Rows from block 8 of a small audio embedding model, named by matrix and row number. Rows with one number belong to one channel. Each number is 128 + 32 x the weight over its row's rms, rounded and kept within 0 to 255. All counts start at 0. Numbers have three digits each.
After each channel's rows are labels from the 100 clips, of 14976, where the channel reaches its highest value: "top examples" is what is common among them. Only what is clearly more common there than usual is listed. The data: acted Russian speech (Dusha).
# convs1: first pointwise conv (model.blocks.8.convs.1.weight, 288x288x1), inputs 0-71
# convs3: second pointwise conv (model.blocks.8.convs.3.weight, 288x288x1, transposed), outputs 0-71

convs1.71:134116129154138097112129138116084109044111137087176137087095175172098052142161122111178146208146190114096095187091117139120083150124089135114139156153074127174109069115135157150109191106139131112139071157052154121137
convs3.71:129132117160130132146139094156141047177101146144147093117128180116163148119123073111182102151034129105103148122135147128097062142091077132139164112146122116121168194096143107205129108110126185125119107122116134090149
top examples: emotion: positive

convs1.224:139098118106137143203104110119169134107115156191153078112105219149126172071109143153144165165153101172104144090113129130153131170129118107112099140146135140144149177078072174135093139131095117095099146143211092153132
convs3.224:120130103079076165144125140108116196109112107120124098086140145172107119133199159062144101093098070088143166142105159125116112103158173116095135176122156078183122120085077141147123127211173072156139143181129130166151
top examples: emotion: sad

convs1.276:106135146154146079114032125121170116090120088153133073113183118137160084072121068104083103140109140137179108159176128142117130152131198116075099176148131117123186058143121123153159100192144106130105126114172127145078
convs3.276:122065127127132213083128128113131136133155077175143086151129183148153140049157000085086130172121126161076145166131158130132183128157255120128145100123139118130137192066139117097137106129148168123137120171106138138146
top examples: emotion: neutral

convs1.248:094137163138130099129192181149139154175107136177103074138152091072158031144149086185072090106070108120075183112147115129088130151097129131141117101060105130156124121164103129180088133151093131126176086122148146118149
convs3.248:142132143135069135074118167097135153151165130149132111139111175111149127110124042112159122125068149110117166130112159138138168132037078184137132095148138105100162116194120102140106121130147076112104098133137146144073
top examples: emotion: positive

convs1.101:152134142138093115155108128106098160111097185167142124145102140101172089182123157147173110126104146139124141154103126094096154107108064118124120157119129090124107129156121165103187130084167081120162107153098160086132
convs3.101:146145116092101114072103097119099153155112111107163077095194202102144166074176117070189119169070160136166172119145145125139091146135053148078114144123129082184145132083121135158138077101110245109128114131164155114123
top examples: emotion: positive

convs1.98:150130136100115095097148105144089090109159159151134160152133108118157143040117088120153125171149118098107131121139179120129117167167150142129127142117198130166100156140199155163097089131156215176126129157122141121103
convs3.98:132121135117177149153135119143134152116164150180124098151101069077092128108184161105164137135154106141132147129119110165146159131054229106120131068151122105092088122177103106151107125141126106193072133156116166085133
top examples: emotion: sad

convs1.88:088098166177124111106189128136149111152127159131140151139091104098117141101112135127201110122165168096157082049107195153140139096124097116132072065097126125088159071154193139122154105110102092152147141145192106180130
convs3.88:153145127121160129082127146139133109141163131133127115118101168110050079051085111076174159145125116122130020147140179137128130121175211114128117107151139132157146178104122136155160105204132112169186149124131128135137
top examples: emotion: positive

convs1.270:166100169124141104143119146140133106169157186202106072119162128135094103134138142143139142109115131171101156092097173124087125140125125104158110096121095161173096162128113146117104154078095119140110093083077115096189
convs3.270:130129095134165129141100094161132075129104076100162108140170188182195159141129091043155134111134130081128173049139080144141161125109177111113170143133128161167120117086104137163127134107114130144094121181152139085129
top examples: emotion: neutral

convs1.100:158170173154181151133122110107126200134114181161087081129115130199136122127106072170125146189137149118163153185153175180128150129140120174099069172106099113148086116105154137097163122153077111132089161106129096124155
convs3.100:117095122102148111140091088156152067104111175199138165096131180105155139132027101129183095204043135108069146087142117133160095128110130122153134111143136125143143101151165137095146151110150182144128153123108161113136
top examples: emotion: angry

convs1.61:137148145182098162183156151167143119129140131176072134103113190140101121144129091102080129111116172111173195106158148156108146132129100153107151116130156144119133132136070103226077151060157084145124066140072142123138
convs3.61:109094152135123174152150109127147105143098120183125171172110087148121088133119166115177142106139124114146167141122107137147141116147006157101120157100118108065127177130168103090115194151128084119185119141100116169131
top examples: emotion: positive

convs1.208:107084122116109149195149145084160149181082086121172069044141082119101118076136105139151140160151123113174069142099099136145097127111114126158130066071091171084203162112115140040096125122109154155083078096118102143128
convs3.208:122089152147159181157113123197122075116130076124104097119110184083114097123125172088177148085140146192047022095104121122151164119065118145091112155138126087145159061129117155127137151113089108137164132119112084176146
top examples: emotion: angry

convs1.27:138085133145114107127101145163137139136070120136061074128169150162088183068123155133190121083097130106089162135085162094167132106050121156184169171130069128129167150099057112163093168115110153132162130122077121088131
convs3.27:134152147121134168083141112122144139165114135177163087145120152167110116096138084123156114186127154166138133163119154128119129129127190129163128091133158209114135137066116152174106082107079132159147138160146120146134
top examples: emotion: sad

convs1.45:103168208125141147072157107147140158140127077147132181100138184142162129076108195124137151115092139088181143171085129122173134140131120126181111141088108139114134091164146174093113102115159110155114146122177077130152
convs3.45:079118145124168121035106087117121160082137154131120106107148134128142153141057085102126088077101142092144124128118068107118128138173049111100160106122147083081169087094156140043110147094099157105106113093156116149110
top examples: emotion: sad

convs1.185:139179147108069103171106150156150116084145083184139104185151086157132153102155107144106157158107154128138121086117172060159153152114128127121151066096095113064127091118137102151152097079106158107205141104128152116130
convs3.185:104142141126083129120121162146165076128139111115139121098105099112106142157118122174055111187137156140094210092111138135123126112116097170150106106120113180140076118145135129167117135129095193121113114070157151117112
top examples: emotion: sad

convs1.220:129092126142179209119154118131128124118124113147152146100124138087137117156081122140125129121060070106107148132137115106158171122152122111143172105134097118123151071193101144130124156128116095117120151171113101123118
convs3.220:163111124134191095140088129144123117111119115119145172138093136115118098112114148169121138165134110076136167133108102077123084135126131108150172109110109060128083158113120153090101136100166094128070109136180107139106
top examples: emotion: neutral

convs1.19:132120129108089100158099148117075126128153176132137121151157117104119194119140162177109096116151111173154092122132149120128118143079163126108144124181075106175098185091172071156176078147121159146147123073213138150129
convs3.19:113186146106079160093105097118136131148136153225143120158127130126132136120150104081194177085075130138113103073135141131153130124138118087130090119121118158168087135140119134165103100127148109123133165239141135131126
top examples: emotion: neutral

convs1.105:157163077084108138148123103092117128131131133135126113107213134127130104108123171136181144179098115156095144078100121179146186104097168098140082125163093168114172186186125196084090106168121085136149109155093139123154
convs3.105:124099117113180125120116200140119161078128082191120126128105115115133117196152111134194117073093110178169113187146160150123132137179116134171135084152117098150117111102143151074147182116118163103116149146126137138092
top examples: emotion: neutral

convs1.6:102174155145101151157109130145120165121109134087191134104114126043180064097129073144123172117097085139133141164092076128086107104113106128119084080174177127141127083136137170114153057132118114108133139184113180112099
convs3.6:083161129134194103120130178143123087127129131133123198194127172143109115118189138080162143173131134147107086122137166090084113145111142109151106077153145112055132165145142143139139050138099088131142137111111110122121
top examples: emotion: positive

convs1.269:127102117175175147117135167111165142114139109081184126161154168172115120124136136143157062116144204096139123102106098131103158060156156105155123130160165182139066168113085114136129161100141111087089030157173139162155
convs3.269:132143113085142153079142125127143090105148119036181142112137153130182121153107124131132112015103140116133199129109144121119169099128087115126119140141119113088116129161072096053116149120176112136132154139181095137108
top examples: emotion: positive

convs1.112:142183141087137100136115083124123062127138152105139145116164132133146109151113123150177194075161172135179158114118143124086194071105156125115128110085105121163097116193179160116114140175090156114118132078039135126132
convs3.112:130183115156169134116097148171112121099148093190097138107117176145102126101139088189063182207129155149103148119129083121145046128161069105152140121142108148157081124081134117090146164116119160081142150133123144124158
top examples: emotion: positive

convs1.169:100114123148086118091126103192078165081139020154110138146228143136144138130143098074071146119076140153126111123113124117163153142080145134164101141167145062108149159166125154118118138091106178155194154153127126113219
convs3.169:098180130128125125125123141137126100127125116105118144143113082127173148043103155214108077137138114056179175149117151118128180151085178117094143114117136160093086115132122129093108151192119138109112132100138132123127
top examples: emotion: angry

convs1.164:135186139156083173127099158171115122107138113125154162095104142107070071140130139154107124189221135113120103090133165133126121116116128113151109126198110183210121123098125042087146167185122187102129103108177131168195
convs3.164:156191120122131190158128167161113118116147046112120156093108186103092165141091080156063163080070152148133142119146138172145199115149158138091107043147145134101133069108132122114132109123095173125153115196130132153145
top examples: emotion: neutral

convs1.108:081166024152147116099163126157111091121135112214120123165149196145133135117145146083049135131094091156097103100101105135105158095145185152123099120175131115124139152109133086133177153165143105136154077062191144180171
convs3.108:146082111107108073041157167106109154111152178125148129122119100134122128127149115152183159102167106131159069137127120120099152113145082160145102105139121186104153083100136126126107172163139103139176129103141125124136
top examples: emotion: neutral

convs1.85:153158111139120132117045117059134138157159107124144139094147151063112129169140119059142117124093128159143178107155176108133089101207106202112178092118111152152146131129168176078155111105103145104144089135198122152106
convs3.85:110142131131195070068127133138152221148150202087135168118128178116135114155136179131177179122169157126138109118144121153107157135125061171125109220118110190121118036092128146163102105076143149143166138184144155096109
top examples: emotion: sad

convs1.171:121139093106103121176107119144090155147128083132138129148171082137125100223145150105111136130104071112119104160120191212115139116135177119118191228149187137129111155106096131106129102090128062114112150099131151130094
convs3.171:136116113122096149118101138122116103112126170078109108131090212161113117084123075076061186113184121179068116134161079088123137128138140137165118157141129132136112110139130168128113227168090092105168132090144122113112
top examples: emotion: sad

convs1.206:127146120164135127121128182136182167133169074156149155100162142138130111153142155148114141135128141080132145145099072146091158143109155173086142198174092176118132053071150040197102212115160143092106171116147068105126
convs3.206:117179141145119109144131051096110084122098128153166113129158160200129137148196099110156074157150115125133087104115119129122139146148181122112127131117115157174141174135137156110159132095116139086157143095132137115151
top examples: emotion: positive

convs1.63:103179176139177099135122119110114109085104116144180154101130101123138102093121167118114196102141120167165116125112101161120110072107103159118134101205123087140108112095167160201150191154179187112067158113074158127114
convs3.63:161190123117125179186120180110130175143137075188126100145132098176172112195102103159156110206085093146156145109126111134147119132112088101108122189101097138119091114081100119106172123136125072137089154156113137094150
top examples: emotion: neutral

convs1.2:096131128127135114141130133171210066107104255102177126122109061089105082116106103077116107147128054127134094118135155161106101111078075126136167102116084078117179091097131142128125150150134163145115141126115134155126
convs3.2:115139149120132117176158122142117169155140101153132140157112181128128098118168150128159163101089148128155144079145133124121169155070029153107097070131127166159128149165089095154123153046113126068154147167087121131184
top examples: emotion: positive

convs1.30:140159133154110182154129083139131104135123143086109173116112122122102149158134136191142117134143153186132151141146092143148139150143143113177085099124117069185105136139100135102138107073099099125141149111100146108090
convs3.30:152169123130178113164139127138127143158140137233126117120152151132163090175143108147171101081144167077087193152148124136105128139134041100137157120133129136120198044188110095136148115072104172136155165116100131133126
top examples: emotion: neutral