A small audio embedding model, trained from scratch: 2.21M parameters, activation relu.
Rows from block 9, named by matrix and row number. Each number is 500 + 50 x the weight over its row's rms, rounded and kept within 0 to 999. All counts start at 0. Numbers have three digits each.
# fc2: squeeze-excite expand (model.blocks.9.se.fc2.weight, 288x36), inputs 0-35
fc2.0:530544601515510415481409445531566492399510476526505535561474436562468488548456474578479487429541499504436441
fc2.1:499372546514432497594577503470559558421560472481498468527504568527542487547427560573513455520458498494545464
fc2.2:442468501466466521564457480521591458434522560538456492634543520498450543527611517496528491571531529534517584
fc2.3:519512526488548471432444536476489524486553542635554546591515428512504496477408513376498485469556533516501446
fc2.4:484503553519537500438346470472423492479383473518509506559526491491638476484443429490500522512520476493480489
fc2.5:469354640481474487489478502480425532485556495473489520531485471492456503519584508568455471569463480589526477
fc2.6:556438524548465485576574529482510472373535504391503524479513549455477523454430495571619484544511524507487514
fc2.7:525502503513616453403532485470451577542401549435512479466535490487634484488552468457548465469475469496511544
fc2.8:540531475527518488465356542460507488455510441490469465632511387480439485530463484495499504386490467517507513
fc2.9:488554541551494572520433479508437415523377492558453537501560396547428509485433474505525472454541467532452534
fc2.10:434511426489506475476466474544477504433437461574555455491453491457430518346529530538572534448452519554541536
fc2.11:535575622463544488623434491508468547519499497526494521501459543531511490532436499538589478626508458531510546
fc2.12:572444515550582452605500486443558552464492577486486485503518454526424519437462480547416524415467478444565518
fc2.13:553483494574530416512591434446544510442514524503544559489487502569508555510431553587424493513571420511494429
fc2.14:522523554530502445458465535462582572468518535539456472630440455522392544514478563546567543545461522514532552
fc2.15:513485467466628478420485498512439497517566529548479482586521510515394502386552558547519509477503535563473561
fc2.16:542621599528580488565390507468442514494531537459469496435485438521448524443456517452541517436471532543490471
fc2.17:469579428466439489628507478512602551541550439537531495407478569520456467542505510468595503520525477503538492
fc2.18:548422422484478542527469468504458520523595518612514494582522462462513523433520550370492471475494469423512539
fc2.19:492526386483539488580457524488565482561557555454470540490527676508452512435517488520461524437518485488492490
fc2.20:571540394520470520553509487527551457512390594445464500395512487521555463435466472565478455537526505492506425
fc2.21:412509507480537503494431519506488551560493501494528549602534535447469547510461521332469536424454522565515461
fc2.22:447383545546512497438550457456467558445421488543481529391480613506507526542431486548499519445468467514500459
fc2.23:485510481503548458475498521529451472550430465419485528368526453470497484465389482378487466416531518528503557
fc2.24:486473496448572568523517511480516604617478432518450517509553477530498481499356507512442549568508477537540552
fc2.25:559461451477418497470646492526450510532613571523526491493504538497610468459441502460455530482530504454523462
fc2.26:529426480490374501538477493530440509559474474597521474521480515521414473608498490551627487535515518448520490
fc2.27:445546634498545523503503483498478488406419535435529468446491453467430497564402536582516501562507510558511493
fc2.28:495533368533466498532520529521606437479502488458540496443511456523454483514412458554594518577477481586493443
fc2.29:523507570527542511363447490501471494566518455553465485370536586505475460561491468510599520541465541506489479
fc2.30:526472459504459509528728516490604510490441490505491469454488528517569492545476528465495481465471517490520510
fc2.31:448478551476549495416508466504478522503483424448516463317503501480527483571513476411426538501507534438529494
fc2.32:556590540487575502444506517478488494550372460485494504479484435519448482432478527552459494482512491662484474
fc2.33:516595504455460512546433512543534457535359539487496466469468558536559474533451474562417540471542519525484601
fc2.34:531469395472402463579629501524446532501620502556479505520504555475564515543501472507489484545492506423478498
fc2.35:525530510523547512545462478475349430468651543541488497606512433517486482444467486531546506522490520497509520
fc2.36:536493499497511542643591514464531458505481591540461496550541440525473479511441454632498518536557454528540504
fc2.37:457487422542447508502483477466522617421532532530477470487527483552401519521355545468544533482506481424462468
fc2.38:444462598489527462424488551453626605471500482427526468510495472521520524583431527511482454489480553573534524
fc2.39:452520541506441470448571478528395603520444476529458471486481514552528494449525455401436464505557550452554585
fc2.40:510556504537556512471493486495496568464338533468509522399481402510488545496386543497559471454502495526539513
fc2.41:557518504475408477507606481535509521620430486511464506518516531505569486518563574453446488561520539382536503
fc2.42:485389534495398527379493504526468501545470531499478507534517544523487508380573483473477477595530482430535456
fc2.43:500494493511485440446452495485449595635498431522553503562531552554602444517483479575533508550454473443511453
fc2.44:477502524485477508474386508492565414433486502540499501595488473487453506459602485622476505619487514541491492
fc2.185:513537462517504518503532479457462593536479498398485436500544492542492444356478532495637453511553526533505461
fc2.186:531478575481551436458602515565522472476487530574522478558537493456432527569614584585515530503468494460509541
fc2.187:471516477533503482438468467504605573520452490375518532407535428497550458566384528468505495456494486452463516
fc2.188:529500544483577468473422475536632508610381480477465480453503445527487489521480478480555528581469518557473541
fc2.189:490464618539528559539503525483556438561480437434469489624536461535489499559431458532422522510526565527544532
fc2.190:493443420473502489459439456532511550485326521479527491454537401538407449439506495499459497474528550486501469
fc2.191:532517463535547485340521490517461438487473422540484495541549525500564441552471552468423552425554554496470451
fc2.192:498502359472551522436464462487501537470450430612478487455541558453375498486531478509554545519470521482474547
fc2.193:549477435507492500400420500473562477498455495428472511580471428498413519447503514361479504422471526510530467
fc2.194:593497424550553468512614477539556514426542597513501444528449530471502511520409520532545468435495484580530524
fc2.195:488443415469447475536525534475518508516632505566484512423522533521518512623444497601491524482526534414474492
fc2.196:518533467522483483425442540527412473507358495502518532529506426533571501418493501365493539466462533519501543
fc2.197:529459482513456518496473494512554609497442484507508462596557599433422522534506503638520474489446518540559525
fc2.198:486569471457621521508524561499595586450426516505461503470541579479437435482454510466489519399468538507474541
fc2.199:453565469532618527376629449449526434495473454540503470488482487497511509452473524561555475494515448524512562
fc2.200:564470500555447448463557455552522483605457495564538557477502589535562525464437516446477529433505479391561507
fc2.201:539400409478542444542434443483488500480460479592549507515505482557390532503393459478518525500547530432529460
fc2.202:543429488451540509506553505475408454544481526530550487441453532445422559573485514599561477384510542455461520
fc2.203:558515514480490514492432449550433426542407436592546496481538527492553540471496515489430514649485538478534461
fc2.204:466593563468422455424463460469407428518538501518548525465521456546463533531556541469508559375547464524518492
fc2.205:502614553496645507468408503515528558523496494470513483564486468506502507508540493377523495527488511613492479
fc2.206:478518485526488457469567518507611525438581522524454488393453438484367519531530493536566524475538530416495488
fc2.207:438508567490519466442456508464436447561448475537509531522497526477442469460338408583552487532488451468490491
fc2.208:513429551509513549524494450536483449390488464570550474520455552526604454419561484529606475444453496519498553
fc2.209:453615406500435521443509556449557418515511506546494441445490532501461475529472519446402551426519544455457526
fc2.210:505541448469431544514383488545596551445488422490533455463545443522503494463440503438469484361511493523490511
fc2.211:499542480546474452516453456517529507604437381632466503546440517560524488505445547445548484565507552503460490
fc2.212:447500335482437467463444549462545439484565536522492535563464556495526526425496471463433504459550544536545464
fc2.213:494534375464518509560546464553550543470480509400518447477490540441542555559553562562450470486444442438556535
fc2.214:513472546457556458555516467541474539543422631528493487471469426532438537451549445591494517429450511539452569
fc2.215:465533397540461565496534480464457505431527481475465449482501559492410490422397573433443503516551551415493509
fc2.216:544541463508508434450426545475418526494417466430519432536532438487480551567447458543590518496505451599513559
fc2.217:488590542512634493565476480492510542528578495514504513463509586509529475653415473504512481487499515527511436
fc2.218:546496473519536489515432530461381463470508511397493506603532556460460521447490519445479516416527513615457454
fc2.219:513450519451496497401485551474485489601416467448525469558550548488469546490437539436536468353455515513473497
fc2.220:548396520496502530515499532472482471525413484487475481603456406469466505441612537506491537550457512597497578
fc2.221:483456449512440469516431532512506496519412435423468537379535498477568463527564508402465524410511520488533429
fc2.222:582539506549536449558623519561488460546591471433526447553465590432483542490467501479491552492514457455566491
fc2.223:440437438534549505496535481534395451556415468493545449423450549476566500446585469491546543538489469436458441
fc2.224:492516505524517545477667472498463585529519583493517465472503622491557494561447511490481516395531514513520484
fc2.225:539428552548544476398557469507456513462421549509509446511501482471403559475460450418574449464537445517553558
fc2.226:569515526515634503540608502467513459400458564442512515535478510537566534482446471505512471488496488602484576
fc2.227:553538394468507548640510548510485525585412371530484478492468508445467514509546548486499547494536498506539492
fc2.228:547444397536432542524552538481436493467380456495473471506490450541484535506569434595507504607493537472520489
fc2.229:506487513498550522504622489474563475561677499550521525484507605501553518552496486440497487438507485458475483
fc2.230:482396493522478501481498455493508582514508510478514503474488506533420461534368512417452548382536503594497559
fc2.231:540482615468645506490529540477530549485582540552517506439526501457499525419539488523510491493527477624469458
fc2.232:522509400507600464395386532510516533595507490529491492474514494475539462488536502437518480443495534626528495
fc2.233:487477535460572511478436491449435474568396491430519501451481498489459520425480459439598445416548553574466524
fc2.234:487441524502381475587603499494518451593619512522483508472509572518533499484557476543564500528500491414483521
fc2.235:492500496458510477450521531503477407490288448502482476516506444488430510466394530464521540496485495510487509
fc2.236:541453468520499479515586508478517481519603500391470514579534548483584502458382506536415506469494512528519590
fc2.237:526569501471501509454612525506533587460442450597454468449506597484543481487442465441417490435541468457513473
fc2.238:432382417515505511474535490467541476424462592546487502531462582521416482554483533570579488470541467505457552
fc2.239:542502535483453487524623525511565517579613578514519503404526528475606518475432523505475521506524500419524494
fc2.240:488386495500561493499486526497356526507599562524456501523450603501498540403489545536483504525499473548539532
fc2.241:501549507486515424431406546510436446480358503411536479462554568550456487461479467541414543502487509522507494
fc2.242:448404529468444523489497486459472438463549523442559452600516500545503479464619506424499497544453534613477496
fc2.243:469456559466369517492638522543494469484468570516521503561515581532466514536585486517441490497539489420543484
fc2.244:506421591501470561510458480478588476492603436475490458523445544476444456483475490481579497363539506555515514
fc2.245:536485449510596534501356500464520507581397503526488533479464540530369526480511482461464531487454539492548533
fc2.246:530468598546401529524388511460367462483505557522487534534456556452552529510491510484433495566465445474495502
fc2.247:492474430447503525395417486458466522504349466527516539458488520548475449495381525520573526480477509503540531
fc2.248:516446576462469521598398470485501518563482521516458514548468425481373541469577568419473512467521536531494513
fc2.249:496562494494604461401441468476513432443350555508526491550469488482437505550494466555457526483528501578502505
fc2.250:450536586514522439443437508519508545430458478495498508552487450519428491519570547662517491581471478567511482
fc2.251:553476425465475477506474440553497431465415509545491529504524485448405514580383495399507500410459540516520489
fc2.252:431468525549503493530387442541479541403545529467553491593543601559454501488538482517479542405555509502470518
fc2.253:522434593528544479455557508511382594573529441553536480405511553448446540513522517479479445536459474457533484
fc2.254:511555558484599458475659505510546509459590577478465515494509532531547510614498526521495467503476520566487529
fc2.255:455529580531474569404539515444411406542450504484525545472559427546457492510433496531539464414503498464548445
fc2.256:482567497506511458649523543526489485526514436563473482397476406461463463521530522388504517505541539534466445
fc2.257:518485455497579458525495453504535508562462450545473454448451458549380494544596551598461474423456509427496490
fc2.258:474477528543558442524332520475517380536454521532510521505527458482473535414435450486503552496527475478498577
fc2.259:586475577467557497492410448495625457482509469524460510455464480461417474504493542477404469423468478568491449
fc2.260:480494480504501497545431504504546424431506524595505491503512457507477511495608551614613483621510484521519469
fc2.261:503457570491469525528513503512506424527472533469525521530517523530557494613611538625568505625478527488489521
fc2.262:558483460545468450508536503532549534524470561581461504591497582458406453518557469474584482459472489603468572
fc2.263:466484598502619494424539488535496448565515464438499491498471352474496543496473475477454542420477548492455465
fc2.264:473557532532540522469350467499517445515486532403522445508524431472401515492468465474505506406447527434485558
fc2.265:469456465496441521552477519504443508589547454502484461383465546533580501450488470428436510486529537358521524
fc2.266:453507528519639527408392466481445440490377508523548544449476505471445528472508516485525546442527523528487527
fc2.267:526447591525618496446512483508432530546528487455500520510464422502638507466495461406545537461473487557519540
fc2.268:522539584459497519572563502529561407544418454485464486565459483526476520467544482581477494382537485546460580
fc2.269:566503527520502536433461473533522423600434477548499516614467526499395468475559546581500493586500534523488449
fc2.270:553564406502509523484527535501522447484602531464499503577517582494444523558450447524556526343488483507486481
fc2.271:507527373490498528563447506523397534511544439464473526559521598487464519504564560495595523484495509600535480
fc2.272:463423414451416539586449500512509505515370479562549484438476446492395455532462494497466531474521514449533498
fc2.273:520488441464543470492486530496529422534449466408491476404466433526471531477450536409457503344478535518535476
fc2.274:489449610533538554412564470466435492598399503541502474535480458512485476433457452545432474581481466487469488
fc2.275:472455525543411469545595517478517513491427508535491496402543532512601500449496540579388484589492523493460485
fc2.276:535528533508628433535444482502492485553605444449519495470483628522457498609453486561474471501503494512469516
fc2.277:492513551488575546438382510469388514559458500522457561556546518519445442466487564392485442468490501456508477
fc2.278:463536490529578504543547464456368545514580533536479481500478585535540462546440448492525465439477473621510541
fc2.279:483463576444433506476501454553601497475511466497553551500473553511500530384458541625549453491499503416549471
fc2.280:548558532497473498539607488522571436489330469461476517579529540492590504484578519508461528510522495475485489
fc2.281:504508503491481507476492457557510540452495492525501565436451376458539493598437443533498454465501555639444550
fc2.282:452454617448454538492428445480491424555490519367454539478451561478457465478567503451437551489504457509496503
fc2.283:456480567496607505569593512520518517551671518419514505467515563486502504558526489555487477482494516562487492
fc2.284:522479549517574489513583490529513409486444567504471478511525383499553545471527508479577524593511517610517578
fc2.285:444525405490472498495389441508462580614433521458442465483478524523476518540463480514544562457443549411509521
fc2.286:519458458521532445460627500519598509524357474553453521554483539512461534502482476553455546571548552500482469
fc2.287:557558388507489587612553500515510494531526452451520441543530536531410546483532542507456511412553539526459548