config.toml
model = "audio embedding model"
gain_aug_db = 6
norm = "groupnorm"
wave_channels = 96
wave_strides = [10, 4, 4]
init = "torch_default"
one_sided = false
grad_clip = 5.0
adamw_weight_decay_other_params = 0.01
Rows from block 8 of a small audio embedding model, named by matrix and row number. Rows with one number belong to one channel. Each number is 128 + 24 x the weight over its row's rms, rounded and kept within 0 to 255. All counts start at 0. Numbers have three digits each.
After each channel's rows are labels from the 100 clips, of 14976, where the channel reaches its highest value: "strongest on" is what is common among them. Only what is clearly more common there than usual is listed. The data: acted Russian speech (Dusha). In brackets: how many of the 100.
# convs1: first pointwise conv (model.blocks.8.convs.1.weight, 288x288x1), inputs 72-143
# convs3: second pointwise conv (model.blocks.8.convs.3.weight, 288x288x1, transposed), outputs 72-143

convs1.222:148133093229142122160139154081173111119142193092123125126137046119149126123164134102101128132099083124122090132166174170080096114131126149127135166125163140106140121099149117136131160104126123121110140147115079092098
convs3.222:133167136119115127134153137154135123145121113106133132127131166178125107086091068158040134130118121128175146131163138130122145131128118120132113148120144113192139129127121097115135143124134129111131125133116108115144
strongest on: emotion: angry (46)

convs1.19:128127132113112111127144108168160114136084146181117137128105134074154137116113107108107105101139092106144134082157117125081168108125154096117183135111120110127113115184145154119124172163100123094133116139145111173169
convs3.19:133161152161131133122163147106136124131123198114120146128109122118110109123181157122106123125132091112083155113138104083142126099135131099122105106110129130085123133111122184114151080122101120086116160144135141130125
strongest on: emotion: neutral (73)

convs1.51:123101093131080110108116116117159133095150172118090098111133120134179167142093125137120137098123087114121143135107132138135109102138164152116108150116146152134118144124128122110123093147113154138075131124146090133151
convs3.51:128167126124099107137123113090146130134193115141127119113167134105127134100125183102074129123112115143118091128157100134141130122139101149124140133103128129072158124129142197132144149133131127130106114151106141100079
strongest on: emotion: angry (56)

convs1.61:145085125107099114097177071136149118157145146161128129144128146113089189140116136099129123088100099104145145139124169115130117100093127156139119217142129139114092101125113160126099127154072098121127091102139124126156
convs3.61:129104111197116127110134094143166143131154115137113137124120110133143135117128140136198108133138119158110130149201150134151142113124086113123114104125141119155135086150147065144124102123129125112125152133137125147086
strongest on: emotion: positive (43)

convs1.55:136124132141160147138153071125106134176135148125126137104125183192162140107101138157146154123128127107117075145158142118162168142108175112130155130147100188110126170102111080136108162121101170091100180075109129131104
convs3.55:136121140167135146121138148139080130137115155146122142135120157088138130121142167113150124131133130113141105139159158120130123121125114134121137120122143083121120122131107127153145162133123115127110130150131106109117
strongest on: emotion: angry (45)

convs1.2:128143126142123135082141108171144113094101124132110133109143142116124155106138137137095145100113100094119118142109136110106113157107096094113141133109139167152204135061133150131151148131101123129102111106146127140127
convs3.2:122091121144127137121187164071093105126155131101094127112111123072127133112084150059122098143106095153147164155151164104124113118111110199087115122137107135156129107139133166139075113141134123141146137120134137125110
strongest on: emotion: positive (41)

convs1.245:137127122154123162146165130099156116126141104133130153092148085148106125119148149148097153160111101127100135131130148137129141134128131153116092096130105131153190122178161132141153141135132127121133172156111133082110
convs3.245:120114117130121119141144107117121112100135131087127122127118105076120130118170144094066130111131134117142132120092138101107132129141109166088106197146134117096127126127081127112172143110128135136125103148089102133109
strongest on: emotion: angry (45)

convs1.56:159092139118129120120075123132141128110076140093110134114178131152104133114174122133154166100164162112125114155130089147091153134164130128115107138156066134129147124124138104124117129143113115145086139169101111135107
convs3.56:136136159114131129141135125099206118098155128105146125127154106049147148173152096146111134130126104148137155125140091119126088126106099162165115122149114140077121163104141101129131046132135119059129089165129138106119
strongest on: emotion: angry (42)

convs1.208:094083140127098142088106124153138152093158137148122133135182131161100110107128155168087128176115156161170101126108138152168097105124114096141112131124099122110134155165115116134089102112134107158110136109076134089157
convs3.208:119128130137130130120158121129118141108158143127122119131106111092151145134186131126104108134141065106126128129130159130178125105137120109094144162148128120170138104108111116107126131117131140155127111162114159107131
strongest on: emotion: angry (41)

convs1.248:104151135155138127123098121120117118109149138131110153150154105147142189149123114131086097140100125162076132132166141123152155095089064123097156125095140127170112114162105135151104113134100123113118151165150145144117
convs3.248:137090124100128135171136089102149138130088094102111146115163173166141112104142159144145126138141124093137182134120076137169112142114131109157150092111134106130115183143136161158123171121144133133119112174138134130137
strongest on: emotion: positive (39)

convs1.262:132149127090126096117100138111091123095118156107123110118155141132121130157148152116103102116135106070127126102102091131170099117101166087131136138113121150147114094137126140173080098117111140142172142154099125161112
convs3.262:110079124102128121130100148083128119127144148107122129134138085098132093145157055128145106127133133121081124130130170123117100133098114154144123114160141126046110114118132111148107083127112139168139111187109114130121
strongest on: emotion: angry (39)

convs1.206:154107099115127110120144098179116140134117121101124152106112122067137117128113095087130118167085117130162151152106184116110126120099130132156087135125121087156150113110115140109121117095120092124093141137113094120166
convs3.206:119074136129141116103102190097214126099135136150136125150118151134106117143138111109156125143120106127129145134060092128116149111135128097158124138135120131064131132137123130132072143141135111081138109161139124122110
strongest on: emotion: positive (39)

convs1.155:147098148133112107113145125141140096106129099149150102078160121159114133148128157118103123124119180112130108144183098126144155141166125147145110127183099146128101160169139101130085135124112144107115186172115146170129
convs3.155:124139137124123106135155105145103139113130128124111117117118084148126112115125106086129134123107140124105091099156106120106108125079154074134119132102153132066123072116165109151150117122107108121099115163119120128133
strongest on: emotion: positive (52)

convs1.169:135135135129160144120122118147094118166130150148124093142157184124129141132122145147141074126128150139127184109146132146128163167111149163116170132092112120143141125103122111104127123144133121147093165109132159134130
convs3.169:143113145156127143154146070108130136151107152104120137132143109126157107132072110135129162128125114117105122136127149158133132122116123160121113134143129124248117113129153065130181176133114099081147158094117139120113
strongest on: emotion: angry (58)

convs1.6:132123085125112108117123143113108110121118171148130158134131129130111133130093158127098151091134149145106097165137194135105140145110165129164121141107164098145095109109125155084180128098096108105121170117186171113172
convs3.6:123030114100117086109166168114133120122157140097116119131109125154116132093129165097045125124115138139144156148151173133150131121122103132115121140142117103135115162128117123131112147112118142154106125133139125130088
strongest on: emotion: positive (44)

convs1.268:125115056146134117148186118094115121125106156123123139115124161083126120126123140124159163090129132146140100114139149141120088195135095136087138114156147114099103103177158072164146130147109141148085096122118087154099
convs3.268:122142141069120142104138129104126147104105128119132146129153142127118155140145110134164132124137138150147145148121159146107107131117085141140107135112131144126124100103153125138155131139145103129121136140140091122106
strongest on: emotion: angry (38)

convs1.269:136099155117152113095135121163123126142153131127149149113145140106159106101122073132102105142152143143153141129100171129122142167100121111089151144107126134114140124092149093129082161111106131126137146125177133151081
convs3.269:124126150103109133103125140089156144134154129081126149115140135137123139124100110131156113141125127154130112133099178120128134133124084196140122163124104174133124105144128155117184117111099122172168124187126128144129
strongest on: emotion: positive (40)

convs1.271:131123165114138096140155117081175114081138099143153154114116161116134126150106082160111136141160106133135148131144100141138122134134083159164115136111163105116182167171113135116130108097132077130135091103100123142116
convs3.271:142098149188130127132136072143152130142089147141158144126083090097125121116103177125111119120141144114112137125092155136157127137153156145154110120131106145133134107125126132136119092114121146143093109176116144115125
strongest on: emotion: angry (50)